Weights of a small image captioner: encoder activation silu.
Rows from block 3 of the text decoder, named by matrix and row number. Rows with one number belong to one attention dimension. Each number is 128 + 32 x the weight over its row's rms, rounded and kept within 0 to 255. All counts start at 0. Numbers have three digits each. After the name is the row's rms in percent of the matrix's.
# q: attention query (decoder.blocks.3.attn.q.weight, 384x384), inputs 128-255
# k: attention key (decoder.blocks.3.attn.k.weight, 384x384), inputs 128-255
q.241 110:112155115103154110108103112128123146119090170114151104115159139142131099180152074124137206160135146088122114167091163185101140150117105087139164114160083095191126168113147125105119162137095167119086106139124113135185151171068076166149130172115113128078061164122093181148074094147171087097086124172109076134116198129115160189165143100177120098136051094087132103130226152106113145205094
k.241 104:173086136116154115133110121137163133208096081120108189128102121082136121096121123127203024150143156164064194140137057064101169149102134129088140137124109113117121102126093119173138145108094107154121134105140141126120116075212173122072130076126175102153179112141120053119205140109059169102193181119097161149103144162129161112112178118129116158105168159152122125050047137068154086101107
q.242 098:173107136153167100088146116115177144154106135122124173153117143136117124066183141101117078128122157149078145138149158130079137097149143101134043137158106123128169121141089138097116053081127179129179184123130129101126152127183092108139130137150129082115187171128144088102185126148141175147130154143163114116109118139060186056143144124085095102083162119096090140095160116137084116096120
k.242 099:128148137166081174229123159160094073137135163112174134176119179186139154111095118155100183128154099131126083143176148146153108112130170183141172115110190163117159088115157128148158142174171164145130122123100132094164142171129126102132079141137136189077098155156159110121114120161136070148069092145110204122085119078111135116104051131109160110161121093155095114139107142079133124124171
q.243 097:138151192118148147149134121107093148190115173078115179072166134150147132094150143132212108144148186120063072149157162148105147123145145074147115170123101144130164105097083124118157107089126143160185140084101156126152124097148098126112136126178147076117120092156121080120113065165120159125149136112138109090101132130127181111140127118169127072078169122077070128044142170091104139110144
k.243 096:103127097119115147159124118187099104066131111135123100179135147175139142085059117164118150063167111135137120147104123180146106107127143147141132046157149147155112075073137123130151124212110137137139114165130112092139124156164110104118120174103085144077136158137127115112164160145145095137055112145056175163109122111084093148138147131093145102210152140190080085137106144085129158179174
q.244 094:128144097141116166122105175112139175109130125128133109140111151146086146173106112111075210092179077127192165151108085162100094130115155187135118145200129108181118170148134158079123121186152111163046149170150160134143130157131123186126144087094124174107129197102118168140064147121185097086071179136085128126137166123143104166118110102094082123170104085144170121202154091151139211180119
k.244 096:145111141171118073072120122133192123164141148139122176134096116103112089132146121116173084201125162171117091085147132051118135150077099124085113185097118095159130159158098171155111177082116105121112149056111081137140158072105114110145132125142148125201171109112092144132134106092094162125132162128166120104140120119102148080098153119101173155071117118088101153091098137110129131102066
q.245 117:157052106142111137101173122128158140130140074157109152146115131072129137092082152154141098117113151167129154104151117102114151156148128143109091151104165143129148093186084109154111103076149119100186121134154130115121181135139184071161102127119140127153171122111142131110144163136112133119146105112156106187155120126121152072115204165096114165114152178130126127117106114169150075069105
k.245 115:153208155110168139211123139132086123116126140080143112118125158186160161138144147100109198137128090121105115152113170149125113135113119116182138110090115116119126138107173113088140155157167184094118121111063121140168136146117087158143099154151145180099088107108086100175086113159203096163119122115129121086151116123145117176120037125171132100142082094071172128116179110194107144166124
q.246 097:108110078147115077083109140143181105064122103186161088189099133120098122152140100097057147131105081113173179095091092103151109129098113159118122082145132105135104145140180137129098141174108124102057132181152087145095126145103138139148132136083092161135137179110138187155143184085140107155102120155120152149145122112117076138133130124077143176162079118159178134206133107165135118153107
k.246 092:149114158138118120123142145062157123209132155117126164083103119079108128166200138118126089179086139136123140104166135075113152134128119107097153203088135122082143175190121131137115131035153109120124136097145157174104136101107159151133139062148169099175114111132149124123103101124074156117200146114190096104145128141174166101107107135157112156060116138096172168118129101136137085067093
q.247 103:106176103130117102165127136148128085048110134142144086164107108134119145152132087122054123110126046133175166113117115122152108112109115164093145075129150108100079174117210149146117130175114105127069141133121089129105098144120128147107145124094115153139118116119161119120186182115102114164097138136116179103117079130123074146140060120110140147186125132186154136216088124131150128178139
k.247 098:118063128164107141035113137052151178179135104161119123071128093047101104160159121100105115153088147110158132113134100116121160130132112169131144191166120135125152152189070114148114116092138117143138128155175150133095125129078176135143144102114166099167132133149145172120094090086091183102181121131150093152117148155186162091124178150122102148068128112118159133126153153122152096077123
q.248 102:126104071147112098082096142135183125102145094177149090182085131124094115172121123104042166119115085126181174119088079111146100127110124181127136109153129104143113149152163130117105162176136128103060126186169114133102135149109146150146125119083102183125136209100107193160107168074162092115108130147111140164159155130138073153106134131083111180156060112161199130197146079153135142141107
k.248 100:149130155135123100115145136104174112183135172117135171115120120102113112157196136118159084201101159136110132090174150060114145136122121077088113212074126113090147166173125159128106128025134103127108144069119131168118139090102137132140130079167140106187132102117148140129119109116089146130185148114213100087152125114134157090115105119144132167048112134079136185126114110150122104067077
q.249 117:124106104137091121161175131145143095061110094162113133157114116070135164105072111157110088098119093173159174093153107102138139154135121159075112119092194123103106133170172132179106111121135082104146127129137098116100155134133189083131125112088132133169146076111180098106187203143069109158116110103142161158133073128131113083131147165095131179173170201185136123176061132171185071120118
k.249 114:132147144135172151123105134064090184141140092101112091058120127115139138169165142068079201139097102109136131157089139150123144131095095157200148138140092114134127155154105087095132150143166194097130114152102136137143132153068117165159117148140173147137096115122066131173049080128183157146173127109123075116152131168203142159119093148176098110112063095058217104096221132201116117136125
q.250 101:150083136135138065078125105142168112160117123141152139143133132111131115081177125104141068175068188101086134079124125097134165127126103106151119101082117139102163088120102091154150119070093183089180132093106088159127141100121144061159127181169121100143149104150129120143181120091099165178176079150162116139123103114094137085131151173121170167044120139085096169066136139132097066073106
k.250 102:122168145075112192226148152129067089112124151097152103129148148165155202102113142164099147074131089105105128150142167170162104102162142125128171092112170177071119097092169112089137106156161128134158110160139194154094079178165139155104109107134120134050102133146204123110114146181146076131109092126107154131112106118142120174133080122152108095158149119179143145151127118134133142137204
q.251 093:128092061146121110081122141140183126088151081181140084193089136121099115158113127110033159111107074140191188115099085112136104122110124186128120100155148114136106146169150144117102136164146122107072123184167114127107143158127143141153117122084109184130151199093126183142126179082164102123113137146120132176155142127123082136108139129068110178165081117167189129203128074168141133133107
k.251 092:156147155141127094119135142099164118184131173119152171105112126103114109176187128109146101207101146127117117102163145069113139155127119104107122205073119105103151178180145151133103147038147120112109148067114126164132137097095141130139130091160160125178121099121134148144102098112112143124181137117214110074150129114140161098112084120154136155052105112066151179130139102158118102074079
q.252 104:124171172130147124174164112129102108113107168089112152118140113142142152070167128119139046123128131140098116123183174135120146087146134098108093117113138149083123130093128154134134067082110137144175167061088118113125113109174104116099154123168147076144152065138186041082220129164081168175135149121161145073088053121096165083161086117134139086105208133120071152119079164108116104123158
k.252 105:095105104163089199129112132128081133097130092157145078133143137146132152115074109146067187075139087099158104149113113198154105106151134222166162081186161175145141090123119091139153115218156153145142112204157138083135110198109150105129105169091120168072106169166148159117103124131159109121065074155062164179089130131143113132139130156105128090181137094187108069150150154096145139150199
q.253 108:182078128147125134131185103129142113140142080136113143154098117087125145073119151156103042115107140166112141098156152092115146133160114142098085125092167143094136105172086098159118093065138137094204147105137129107104145132157154064141096140141138115146179114128158100085199168137086177146149102114165127144143074153088156055118143164097126156101167167134110142120080105154115061069126
k.253 110:137175143131121172196121162128087132109124155108169090132154151174161170133133146111083214129121091089119093145152173180154110105157146143187159120129143154101153106097165113092140109190183168133125114147099145111143136176100108151148094156133131189062091143123140139144086112148196078157088092144123147117099127098152118159124055127132132095140110074113145128153147146157127151156156
q.254 098:133178102118131100162109116147121076060123121119133078175083115152135123141176105099021100103111063142168159135094163135138115096125110180103127060152139119101080157113189158124111122167125174096082142117121101138130097175143105148125126152117116154114142165107158129104196164122131131138082124160128177071128067126063128142145054128111131119164128121182156145219134098142111131176154
k.254 095:131065146184073164071109159082133165188133122159163135096149097077123089147122139141138096174114149091119105101212095099156132130163147180121158206152158161116197147179103131171115110124152103163142137125171177096111097128093185119125101089127162153136137144180183150122120105100115154095152111141153151147049152118171157079108136115102111137068144090150105164131073143107149129063137
q.255 094:117174090109124143161108137150101104068139111128140056148110137162122114187145095118048174108132061116193154137074139147137102120095123173134156072161143122130070153123179147113127156202130136132050104152118118146142089164109103171138121152097113190098101156119118156131122145111156114129100123144095158102136109109117096189140068112121145123192096107173168122216134099137127164186132
k.255 093:143067131151116098029122135082169174182129126158129155092129074054112066159133133118163062175111164109135122108161083082119147169150124151104127194137103108144147174176101146171101134083116072133136148107171140128104117092119164122115153093121169104166149121138141153114134118078095173079180153128160112132097155151155155091120179106120102143062149109126131167119093124113142119086098
q.256 083:082129074060204139131218096188077098114130095084142137124150150157199102150077128139117158075098139136140132161168156121136068114116144074149156105047160092105146126131123155144153113140123130143144078120077173130145063149120116145174131185108107146139118080176146161135135124165153156177151139156207121099111143112090123149145124129110160099159142145193094122098123096110121143131175
k.256 087:161126137138103154074055123089149137135128116210114117106166108136118143207144136128108124156221077061127183139082073091089156111155138164161114110205070127135163137162126144129081074108170155106088164178168063128146221139050121055127130132115158126149109152096111134154076122094173160129117112125118117135077109105108107135117107140135082175127092145109155090111133099135118162156066
q.257 084:129138215178066140153051160098167147138141165139099116108107104101090142096134145126141096174152130161101112098113102137132151122116094164114119157202113144130089089124137126118102158141129110098164173141172093124090175083167150136069137066156147111110147201082107087128114122069089083086091120110050117132183135176180107120125120145162087135065144102089152156134102172142122142142131
k.257 092:125136086103164098174216125166095149127107124047149147151082153113127116088102142132141140103053176180132090149166162167152127187105142136111148124056163116135105125112106106123155200144082112149176078084071212127116067136192122175140141138115135135087142087152159117083155147178086109121138155141151143142144147133110175129127152104115148092170157123156110152138130151118133092094174
q.258 123:071160097106184189117157116145103137167155090123075116126151134163191094126049151117144156106147116188127166178182156148167051084102155122188133156128119149095127117144110132104114095154132147137174145155130168123145084107127152166140079140136146141117124124125092116123119131091159114174164110153155086132134184172194099124128101137142091095120153113166126112151100127145140191126195
k.258 119:206107134134150130085105157094156124141054123175173163116089093066101161161175139132145105169158127089104127119120075086089168155142171201122123094128094069180154127154111111134087127146158162155092162189181100167117190156101148067078167138085197107099147103152118144135112126099098172113126129137149154169132092111055179149113163148126115155146128148112167062093172144128103097103056
q.259 086:116133156154126085177085139143115108143092157113096169133115149162126122075156103122119110128129123150174116107108094136132190133152088110083130128115092117213136214129191118139109136142163162112109128117133072190150159109124112170088115104180150121096140085136119070150139171112110133102089122130114161093108111150107092140100122170195147142084101147098129114099131098121099159172132
k.259 089:092116136101114147133183085127130131171154124134152115135145163090129114112139132111137117115146140139116100133140172099128141140113104097106122111151192169060127113119102128138153150082095119170168112133130255055043082122136122161158165065108111147126096137125144122093082099141159112122161141096107136125138102110159196079139147105079126090121155114168069179163115104085097113092190
q.260 096:150126200187057108126071161059188165133131161138140139137086106100094139096150135138154104180154126141070096076131097134102150132113108156108118176207112138128060072117110131117137151120121104097151159113157107118085190095182138101085152098141132108104147218075120102114126089102083096094092159100026127150167128130177150095105118120117077139100144077073150169117108190149129128129108
k.260 100:111139096093163119209201124177071146124136103006117116131104149118130116094093127117114143094051191193132101166121177169146139175108141121129161111022143124127111093109101114143174197155067145129171047078042187127132093132184137179156139136145141151128140083151146126094158145160097108118134124145164134100142149148124135157119129143147173109135126147151140141148118158100164104113186
q.261 107:163155077138150085107139113176176184164134114108088192197063134144167099118070188139070134119113123175128142130194139146155120094080175075133131190128125131143114122143154129131150148154154128109136103078109143111142160108178126161173100194097110177098144149060082100081144136120116126158110203119119096174111173106158092110107148108080064120114115119152127091121084101135117220142113
k.261 106:141122151126113216174144129115079136126132117121140063103169103105117142182133114099164143136137114137117122143029108075076157191141122156158164096120125100166156063132111146171150182136117142138126094187139160144083197137121136090096167091142184155141094116170168181136044111147127177116099094119124153084136079156128156149118088168147147123140048129128131135124122165094102106107129
q.262 090:169140149181076076110079122099208203166102139153095152142075116086073140095133150149116118178132124163072115123118101145129157112090137139116131187236102134159089102127139123116106172153125103075151162126178123131089172085187113092099172126096116143102155211065073137102111108101097121076098180085033125148165144160179147110107165103098067106127132122113157127131091133147106166152084
k.262 095:115156133127154115203206135147070124129122139024146125120120155150134116122091118083113148114071165150144097145120150129146139181114113155109159140035161145152120109119104136127177190139070124154189064097050196123089088132151129164132125122171156145089109090153187132081117128178084112132121124122143132098143124143136129140125102125172161113139121098125104166129129180105134091080182
q.263 086:181127183183055084124064140075191153147111164148133151138085112085076149099178124145143095182135130127067095085100083123093189139126109149096124161210120130154083085124137129129124168137127095083135147117160101132081199100176118097083168105116122121112143198081113121122117105117085119073088164087029148141157121135136161092100144114102103134120127106077154154117106157146112127141071
k.263 088:086146109106154120200200110160070140122150111018119112131118161146138112087082119101105149090069165177145106150126178164169119159106122117120151142040159168121107103108105126127192190134061126142186059076053199113113065127176131187161116121165128147115123097141157129079147137172101107133142127125145124099144143146161131136129108120148165106124131118142115167146118155098160108102211
q.264 093:115146057111197090108196065210145151163092067137091175185128161133177108111099153154073152096085105145113158164140143125151082099081180050125146173115154121148147164147163138123122134171129110104135122148139171144138079134144092126162135167065082196103131117146093194101129144166139155145140179113164151122113166116137140142122148111072120068165109180201106076140088046121083186147133
k.264 087:177151178159092171124099164085128104187122158171137125081160115138124138215139098083100139157201089057160130135080057031091154121156113188139154135158131152160177116157137167137118097126150140150151131165140123140087201129047146084099137110148192144107064155121159134131038100137134178130099121100099124100095074120134093140125098136170097170117103121084128127098140139079094121100111
q.265 087:072117135067164196157161168147046085084168135083152086085170119157152107151100104109146125101140163124200116131146176138148114133173110122143133058027126120089155111114097131147133086087127167181137091121081125124160096157084158170146110141176143092152122050170184088146150135116152111174138076186217085118100114113085073151149131168188176163094149124138119141098170159110169086113186
k.265 092:149101097116115110073080096128182149091115101202124148162136128113125136134168155187161113148170100107078173112123118143086129115122160106145086097202087084100124164133141106118075091113175132082045193145180067121179156136114097071129138156075090117166158150108072125174148137089174127128143127144115150158116136092077148121132126128063108119156136155156130094138114070174114171173061
q.266 103:158094123109106092106164144088134139095126143100212161128098134122127130147143108141144139137116148095112093090142133135095127154152124116124137126106140115102098066122085146142172122092113113130124069063072139106122159139144124080169168177095107108130141142120174153130144072180117125145116159128130107148121103067092179104122147086073140145153133109098119165065143168148155081120083
k.266 102:100132107121120148149091102137103151082174088107060058119181109148130121142121127129089137123143129143105190148041146150093153120127126092167128105120069134106138108132135120152138122130119164076076105135101054125184180130095113127154102162156103144221128143102090158168149150103157148131125077143141111083106158145142051158123079171160150158098064148134174110159084117138167159178105
q.267 103:086086118085127155133175134145087136059142127109146095051167127153121119158107158102119165104145151106229154152098173136164093156164112149149114098097113152079141161116098139119115108087097147177113083118095136072150091130075141106197132116146141082148118131131170142141130103144134072152138043180175072108150106131164114173182129124187148156122116143129098157119155141120163049158146
k.267 102:164112111135143088106124167119183152108096155155127139151134088116107116126165154194155101168113133151076156117170112141054146137129115066115110113168078063106122173136168070113057096108169106106063176138142054130183159127118099126082108176101066097168166149091104122166188169098125121116117164140130103170124187134082088119147163127124091157143159109149155114124086110202105132145051
q.268 111:150120037098185108097178067179113111134081086157130145153152161134143141157154121130090156088099108086143168168102132118133116134134169104128137106098152121154189196143159120131125116149128128141073106144120153134152084164085098110178126146064105173148113072168118194137128162193160176139164131129180170119092121108087172147135141102081179107197093193172102078157140048124107123138087
k.268 108:125139191181080149082071154074160097162146171202125135097157094161130132152135103107117120153192085077159135089134079078133113066151087132119115177194132177136152145148161143125115061105176102139117179154184067132105142120069145114091089109159117113132090180107119132144100101099141148135117127094094097128122120131177074104146120126157090162082123093083122137102136121124114135127113
q.269 100:110160145115137197111115169087107147166189129128098091118132096134115098141077128104164121149169129170149119158187187148157115112134132173170105117136082163095131090127073106109099098106142178160176170144150153129138119130121161173112088136175147119133130112108117077093124126038183104137164109156151072166114138154152083118129135147170069123093175067135150115135138180133171161068184
k.269 093:162086103117155083111118118163172128062067124132167164159082133108123159088182158153173106133073137118086133093134133160112121149095175150124098097105116038158096147098119132106123136156135141110072165134153088172170131137182127078121173150092135092101191110170123126164184138117088106131137122175139166155182104111069194154113137136092169097157147159119115093141160132180120124145066
q.270 104:150130198180061122122074177047174166133152161133146125136083097104082133100142127130161099186156126140090090077147119136101151134123111164116108163192100154116068064112087122114134137095119120112154166111157107120097187109175148110086142109163133098110145198080133094101130088086097095098102154107049112165150117115168138096109126122133064145094148064075158166114128205142150121103123
k.270 103:114125095091163109204183123195084136101128108014117119141106156113136119082111125129128138095038192191118107154116187179142130165101149111130154104025142094126103099097112122143171189167069150114153061076046167138152093123194133168161149143136131147132157084161138120119178148156099095122130114163163148093156141147110139164116124149131195099139126162147137136158116153118162115134165
q.271 095:081129135050171182132191150124070095123157122080159114098153125123165103146085086137162128112123166145124092139163172142125100118153115105151158081059144096071123034121074154148134103111120133146189089130091165138118097153125139150132153171122109115136130089167166133136138098129161126159147126168196092117119136121068118117133155147127160116123185109159128153072138164131161114110180
k.271 099:153119091120125105081066088123154160081111086171113146137137135148125145167150154144107124145194090070099207127085101138098149122122180165168095102171061115127139159148119126109096093121154170080049164139148047134190185154082110053154127174105142123154148138101083130161136137098152146145149106150125135145094126079082129153109087131109111151143111161126148076132130079154138173171058
q.272 096:196118132168081093116062112116180153139111142179096116125122117095044159134186148120093112160128117106150157141055114121131206142137138165102101133192103155164150194130159095116084162124137131124083162146175094123126165116104117098119137080112134129135124149094098132115117155113127125070125115095090139143136103153133127144139162117134113151132088161098157101170146099118120107139056
k.272 102:086136150152132098162185152141121109117128182084156149149114148157141108066115111124156139118054144163141075093185153147156085125108078082084137180110192137134090138091151131098167151126113065158167123092112172126101040111192120191105103112161076116091133131144171116111160123168086091133128158112103125116178144142176122095159138098136145091128177067129071196134123154143109103094182
q.273 091:149140144166098123133067115147165157161121134169054109109129115103062149111143150125092110155128120154147146150080120131157175121117121152112113141194100155161146174133165101113067163153138127111126176173193104138117145101122126135094133077128134139124133151095080121115104162077120113070112114103095127127153130188164094155140160143165104126100107163127158098167115099117105151149111
k.273 095:122140136141139086152200150139127117132097180093178171152095158139134113094119128115163138123065143140139070108194135129151104158108104135081139164105193126147098151104131135097150162127112078165181122093109205126087049120181117167108130119133120119052123117149188104093134120181079102131129169119107141140161125128136165099145143083119128086159183075128065186124140151132093095076170
q.274 098:055133110086182187153166131176051079100159111104117093097179137179182108148087130103125146079132127133202154153143160124163079124141119120154124090050135133102170179137133126129122091120134163172125118149103132128170070146074145178147073119172151115142108062175153110149133159120155121177152060172213110102113133135130077164156085163186157135107127142163103113143150110107141123117199
k.274 098:173097124131110129048076139101200129143093139247147155141121099082112146145178147180164102155173098099103139110162087113095131107147145125126102106224108084120137159141146116124057075120191121129083202174214097134138166126104126080102154128057119104128144151115093117163122129090152142118124154133114135189113119110086164105132185119072085138152156147133141093115138095159092140149058
q.275 099:116163118142159165128095118136133130177146113152056117163138119157145104123094165102123127119159094160148182182155148135161116100102166156156100153148101165148155196137142103101104114145154163147128188158163135143160092112113142172119056091170165152122124111119085082106124170063174121138170102142132130137115152168173079131122106145163071106108132101142125088197116104121133187107170
k.275 092:151088156138145133099143157128156092147089157153197164132074115079117158091172139139189101145089139132138067091185121099134110130125127138100126117120170071155114120116121139130124138137153111180135153159188159156089124130177155122091156088101144093075157118171149126126132110123089120114123156135132148167191082127112207121128188131105132107134158125121106116109174148137084089094116
q.276 101:129118058075186122130176082207087087120100103124121139122163154142150130161138122129086143080094137100172158168096139116145134131148145088126145084057155106149197188137172130149122126149134132145087081136097139139156082158079107141173128152088116157155114048174137167153132167178154163147146109147206146098094124120062123160147155131121202122160098198170103093131138053107112117152108
k.276 103:126132163166084146061075125070168118141144149233131128122164110156129131163142126129136125155211057069135154093134081080114113085144097129128102159233122171115146161153153137110097068082187099129100195165202085114114146129065114094101095115132104113132092183095115132142087109106165156139128134093083112149108119112159106090145108104121068148115128092111105138112125095143095150130102
q.277 118:093134164116133200174092134169096100129141131128059065071178109120116135112122125120120107122141149157164149151081128135164141103136107143131130090118127131120154133121150124128085129145131129136145157187160101138123103122104154176089114067169159117142117106145119091153124167085121107119123065151138112093152139199141059173148126183217162137081139162136148131159126125106127122159175
k.277 112:159130106125152070100172138126167133137081143149185213179065162112137114112123165161182119139123122118115090110233114132144105149111148152095113144151157111127104190133129101090091138118149083148140170101144173116124068138164098127100130148081116114052144120129134092084147131149119103131145190122115159192129145083079195084136164066073069088193199096162076133108150105155089120094133
q.278 105:113129071071185153136167101201065076118123106123115120109172149149154123164122114116103141079103139106189156171107151121158126131158137103138139072045147117137202181142160124147111112141140146156099093145102134141164079160070123161160105146113130147158109031180142146154129177152166156157154082156225135102090122130065102159151142144146199124146108187171109088140151068112126119131133
k.278 112:136119151163092136042068119077189115129124148254141143137146105140128138147157134145149117153203055072122154080149082092117105083141116129122091154241126148119142170146160131107087064095190099129086212168220081122119139130081114089099111120105100104124114182104107132153106114104156150141131142104086126170119113109141132090143124099093076137127140103115105125111133091156091148140083
q.279 103:095156157141130180165090115183125102155144131132046102108152103135134127108104172122118101122130121172134152153126123112153118109096119143140118140158136149135143144126167128113103154173127107125151177181170119138114094100141151181084099069171150142132119146128104102137100160060118107104119092130111135096153154188174065160153109168190102110083133124152117137172089113097102179141190
k.279 101:164127115116158107115184154134133127156083148129186175150073146101124132115124157147176127124100126127154073137212117117154115167123139177103138129115160108150114151137109129106105158125130099166189125114136212143106097129169123134118150112088164109030130097150176092067118138168098121122120187138137142188126109122096220106118175079091092106190176120136104133098167135128087100085145
q.280 089:126163115139132134099140111107163158176159120125106148156095112141166098131054179134149147130133104168069132159204144123133058106066165141180122203185126148105092081141097141101153147159123104111178151124131181112106105095185133126130104160118129154108129191092094138098101089087151125138148157111104108148144168144188139099126104088075031076149157056153114136146083145146123207094157
k.280 087:165116119124172158138120149133090122114097111099137095100114085111108169145136140115116126131104135121147131154091111117126154160150150191142150095058086076196139088139098153138129143162105179141138088168120111187140212140118160099131150120136207111111154091153169151119122155131082154118090112164178122134124090163106144186093136165175151172129079168095187078105160179125141100125090
q.281 106:109131134073140152120176167089092135133163137073165139105109117136139092133082095134171130139134165154131082129188178153124115131156117118157142111087107119086102035120058148140142105093125146141184085089082164136126127131150143140143148194143119105127142105127166109123139079108153116155135144160170065139112124108097117103121157124132118123119179083131131159054135186142173125102162
k.281 110:141102091103139119115083081142141155057122073139106105142157133127126141148159159138111121138158114095075205130053133140083163137110175141169103076131061092114133136132110131127117121128126182081048141151130057130190193149093104063162141168108136126178151129117093148169147147098149137142142083161138146123115120104084135164105081155110144140131082169137151080155114100157142165177059
q.282 118:102131176165100128145123165081146141125151147087156149151098122154179108094095135133173129138149120157072101074191107127093084123092110130142126175148136122104044068119092155120190122123120109110164130087099130114118157099194143132107105135177141105093141190101142078126136076122086100153103164120069116136155148108180133090101071127118077135111157052093117183099094191145136153116169
k.282 122:137118090076163169167141125156073146141146069072092076110123121069114128141118140126103126110110174176121127196076162144125173165141167135164159062058094101122141063134087123183131180158087193121149049137088163135141181128141148141166169127112181157163143081143115142119118145118135145105123100155191135110110129151098148172089153174137161137122080191153203078141126144089167124138140
q.283 111:071150127088196202136148111155064068136146095156087073117205145125168120148110107108128136095136118131155161167108151131162102103153117124135135076078142130093166153148132116128064091147139164152148149211162140140136084158050138175113093093124131139131108076179105139133129181118177128143175067163201145107122148177115113143139112175157172111115135162171143081168147095135128131124183
k.283 108:174118128153107086040084144089216127157065158217176221127069120129116150134163125144134108149170098077131133082190069118134102104129161167117092164204140123155136183128147111089098078123186110142091215127205093148128112140129146091098136145087137094078151154119104110154138095118099142138157168118094125193134120074103156108144169090099090136137202122102104115099167097133112120114083
q.284 104:138122151128141112149131078170158075134093121132132162162143152093186149122156131160106107112096131121038143101100064103084134109110118080086162144131206079121099080138182169151145166191123061080143102146128129128072147125148116133111172110059099163118119171133113167153126127190083136115104172106096188095156163132102168113110119141049174115131121154137122153113073096131083147183102
k.284 101:119167106127111163132142131086072174183154097118109131089119137156118124189063116098080164107194100113182133178112080109156135148139134198166162155141115210145164116160098120133154148105130141140172090110120169121120138151105140133143092129158190160113078117108127126069063112158129187129146135099129095129073145104164107129128100109167071166128118127129148135108139112039154120089196
q.285 080:096096138118116133173145152177105169067105140081134124085123141153139126096101136132092141113133171150187131087129136185177100119153108076115145115077116130125106103106125155144142097106108119130129066070071087100149145100151158129168147128144140095119154118117156084153167125155063085168066113163138067123147121130150087159135139131194180168090133175101118158065115163137149087207137
k.285 082:165137112104127151144175122119126150144146097123096100143154107082136075178116160149160120166164148177072144150097136089038190184129122089131122079141102107077164125171126056188070169103128108106102114141096135082114177145088066138094135175101103162195106141099114164132108138120169161112109122118141150119088180121056101111126122155103085116149073110207136118125062118136111128121110
q.286 089:124147175184087139114096150058168151154134134146143136160103120120153132100113127135181134157157104140029111092168087134108079113094124157142126192201132141114057056131091140104161126148114093096165167128150138117089154100186145109082116106134143130098139211098106121126118092114101113125121152103043143150165154138196180079093070105087075105129161061089133159145093187174120159108136
k.286 091:140137101103174145168156136154078123152126092043109119100073098094125137112093131107093126101087187177151105173121153148171150152139166163135158103010117123152140078132093114167153172173074176141165052109072152157126138140152175168149145137137186143131149075148128143096152143133087141112123117151193124123127137161111132179095161163167166147105101176124191083122148169085185092118156
q.287 086:101113089073189159130184117155060065099131107111162113128179153161180120164133097116128148077118130084171149139127151118124104139167130105134134072024156117111170160133119133143146086110132148171097086130082142133165086173067128146167100142129130125149106042193171142151146150180164152176164093164223139110086112095061135140136107139131201139153121148147104116123162106120146092114146
k.287 093:135108138143096144053045122097180122133143122229107132122145099124125135144158129153130110149198086095119165104124096110111121066144130107147096127220096133106145147142152125132091058110186133108067189160204048128154170127088130094121115133111104115172135175097072131176129116074167150131136122121106115145113132109136100118134138138108094156098128145122146096126123078141125164165080
q.288 093:074109146099187138136207099090075135172119084046145134132199154205137035115098130168131112109158172155136111122116139114116118090124083064154119107093129116096118100092094139154179118050116146105094075080090157104102092107121112140148123096214121121153153063116189120123149117142107126171172125108164051121144133125113119109131147158188141146088155134161143181109098123138146119117114
k.288 101:121146063135179138080103124173102158088133135180122110155119099130209100144128103122179144144107084109165142109100145150150087129179110128098124099136115138092110105200099104099092090163086150176106136200101074107178133139112134095093029127089121121098146155130145112119139152155167136141132077188157166185116181129116133089134096127100168178183107063109071061120164169206136165129121
q.289 115:134129158147117119132128178067141133129133136113121120128186128144108109158147129089124139149136147103055092094137094110128128097052133152112143127148135140123141119031117159079143132099139120167115148128117198150105091141092144136101169106148138147081087188108135118133091109097115113126126176103072118126141132088181086160129129124132083104106157120155174167124146188096101158132165
k.289 112:123088164160032132119088146094125108123093112142141107100044130146089173140118143170144091100159109139161211123125142154118207099157128168103094129149158108154125133153131093102139114147208128136115141129153097176072128091167116133135105110113136065154150145144158109162115133148118207119100102142075110151086052127100124134105121113118120135134148173139107149110090105113156152130093
q.290 100:096103168115174132137227112062091120183122078026164142118190154192130063160098155168141139121166181175119111140132149108102119096102090060168131126113142097085106114119091111158156126057143123106085068079097180084074080093095111145133128093185136106145131084127163125121131103140117145160179134079141051129176158134153138116138127163169116140106127135164152169117089117161146123114092
k.290 107:134136083123150159106105128155092149114154110179118117127102087136177101133129098132189141133093106120174147100092148156146111110170115135092129116133136144089108085179082080077100096157087134194094150193123075129173113132127145077106017109098119133122134140159131118114134136156200138130152064175156170165110172120123117094151115141111185181162127090095073076099161174190168162121148
q.291 096:159163082143093140114042162186161144096125166185105147116076086063140167095168096095129165178078101092113157133145103175136113183189161202130145161150103136141143125163121154065088133191098098129134181184130091142187146204136160116078119188078149133099098162131116171160115128148132089070090139147115165124069128108133134133101105091107136133141090088066115108183150141164127145143169
k.291 102:129111152142119127160148125081161104126112132097145123129173142132067139138114201140020097083155131162118119127160092066091149139063131118145126148137139138141146146087161171172162166101157102114145106098164182119055160094123105159172220113153131131122133133103117139095128108095003133156122193065116095093124096100135141131122140128134079121102165147176190209143085088035090081122116
q.292 100:109130123123092126152105132137109126123154124204128074149182165147106144092132099148106065095126110103109075073077115111143120115092126134101143112089161188172150104057163167144182118129112168116201146145146134188170137088188153109168145102151109178135142131132131103125096150094154131146108122163128167124085096106111077141103160136119171105101157177162129167072119172023111115122179
k.292 096:084131105128130039072127124155143132063100193102132144144076157116159134112136108101149136206124117074098172158139159164111154149157126142132092105116085093141129190153165145088121088133160188097164129102079104130165153144111100156107140206126118037101119146084190093162165155153106145140099126192102114161124071174075104162112106072143078099145108123122114059115142119157098147138089
q.293 092:110134124116202145108182149078106146155108092043121149137191117177162029129116137134113184141145178161117157142167109135117111091138117115167113130139095101072129117124084124088126116078113116133068112117087148082101090167066127147102110138194131078105130096109180138116149113142085118152162146091144044133135165123143128095131117164172094179090122083130153159167136149200130146110143
k.293 091:107110102177146170113105149122097155121112099180134099119132078141149107173115171142137132086145096161212150087110128113144113103150103123100135130158144135111110096202083095143130117164120120211062107210153106121092129063118135107136053055094148142115166163169095122110109107135107181147151105150153141158107179084162142073126109153097181200179127090132119141138092147154141146126106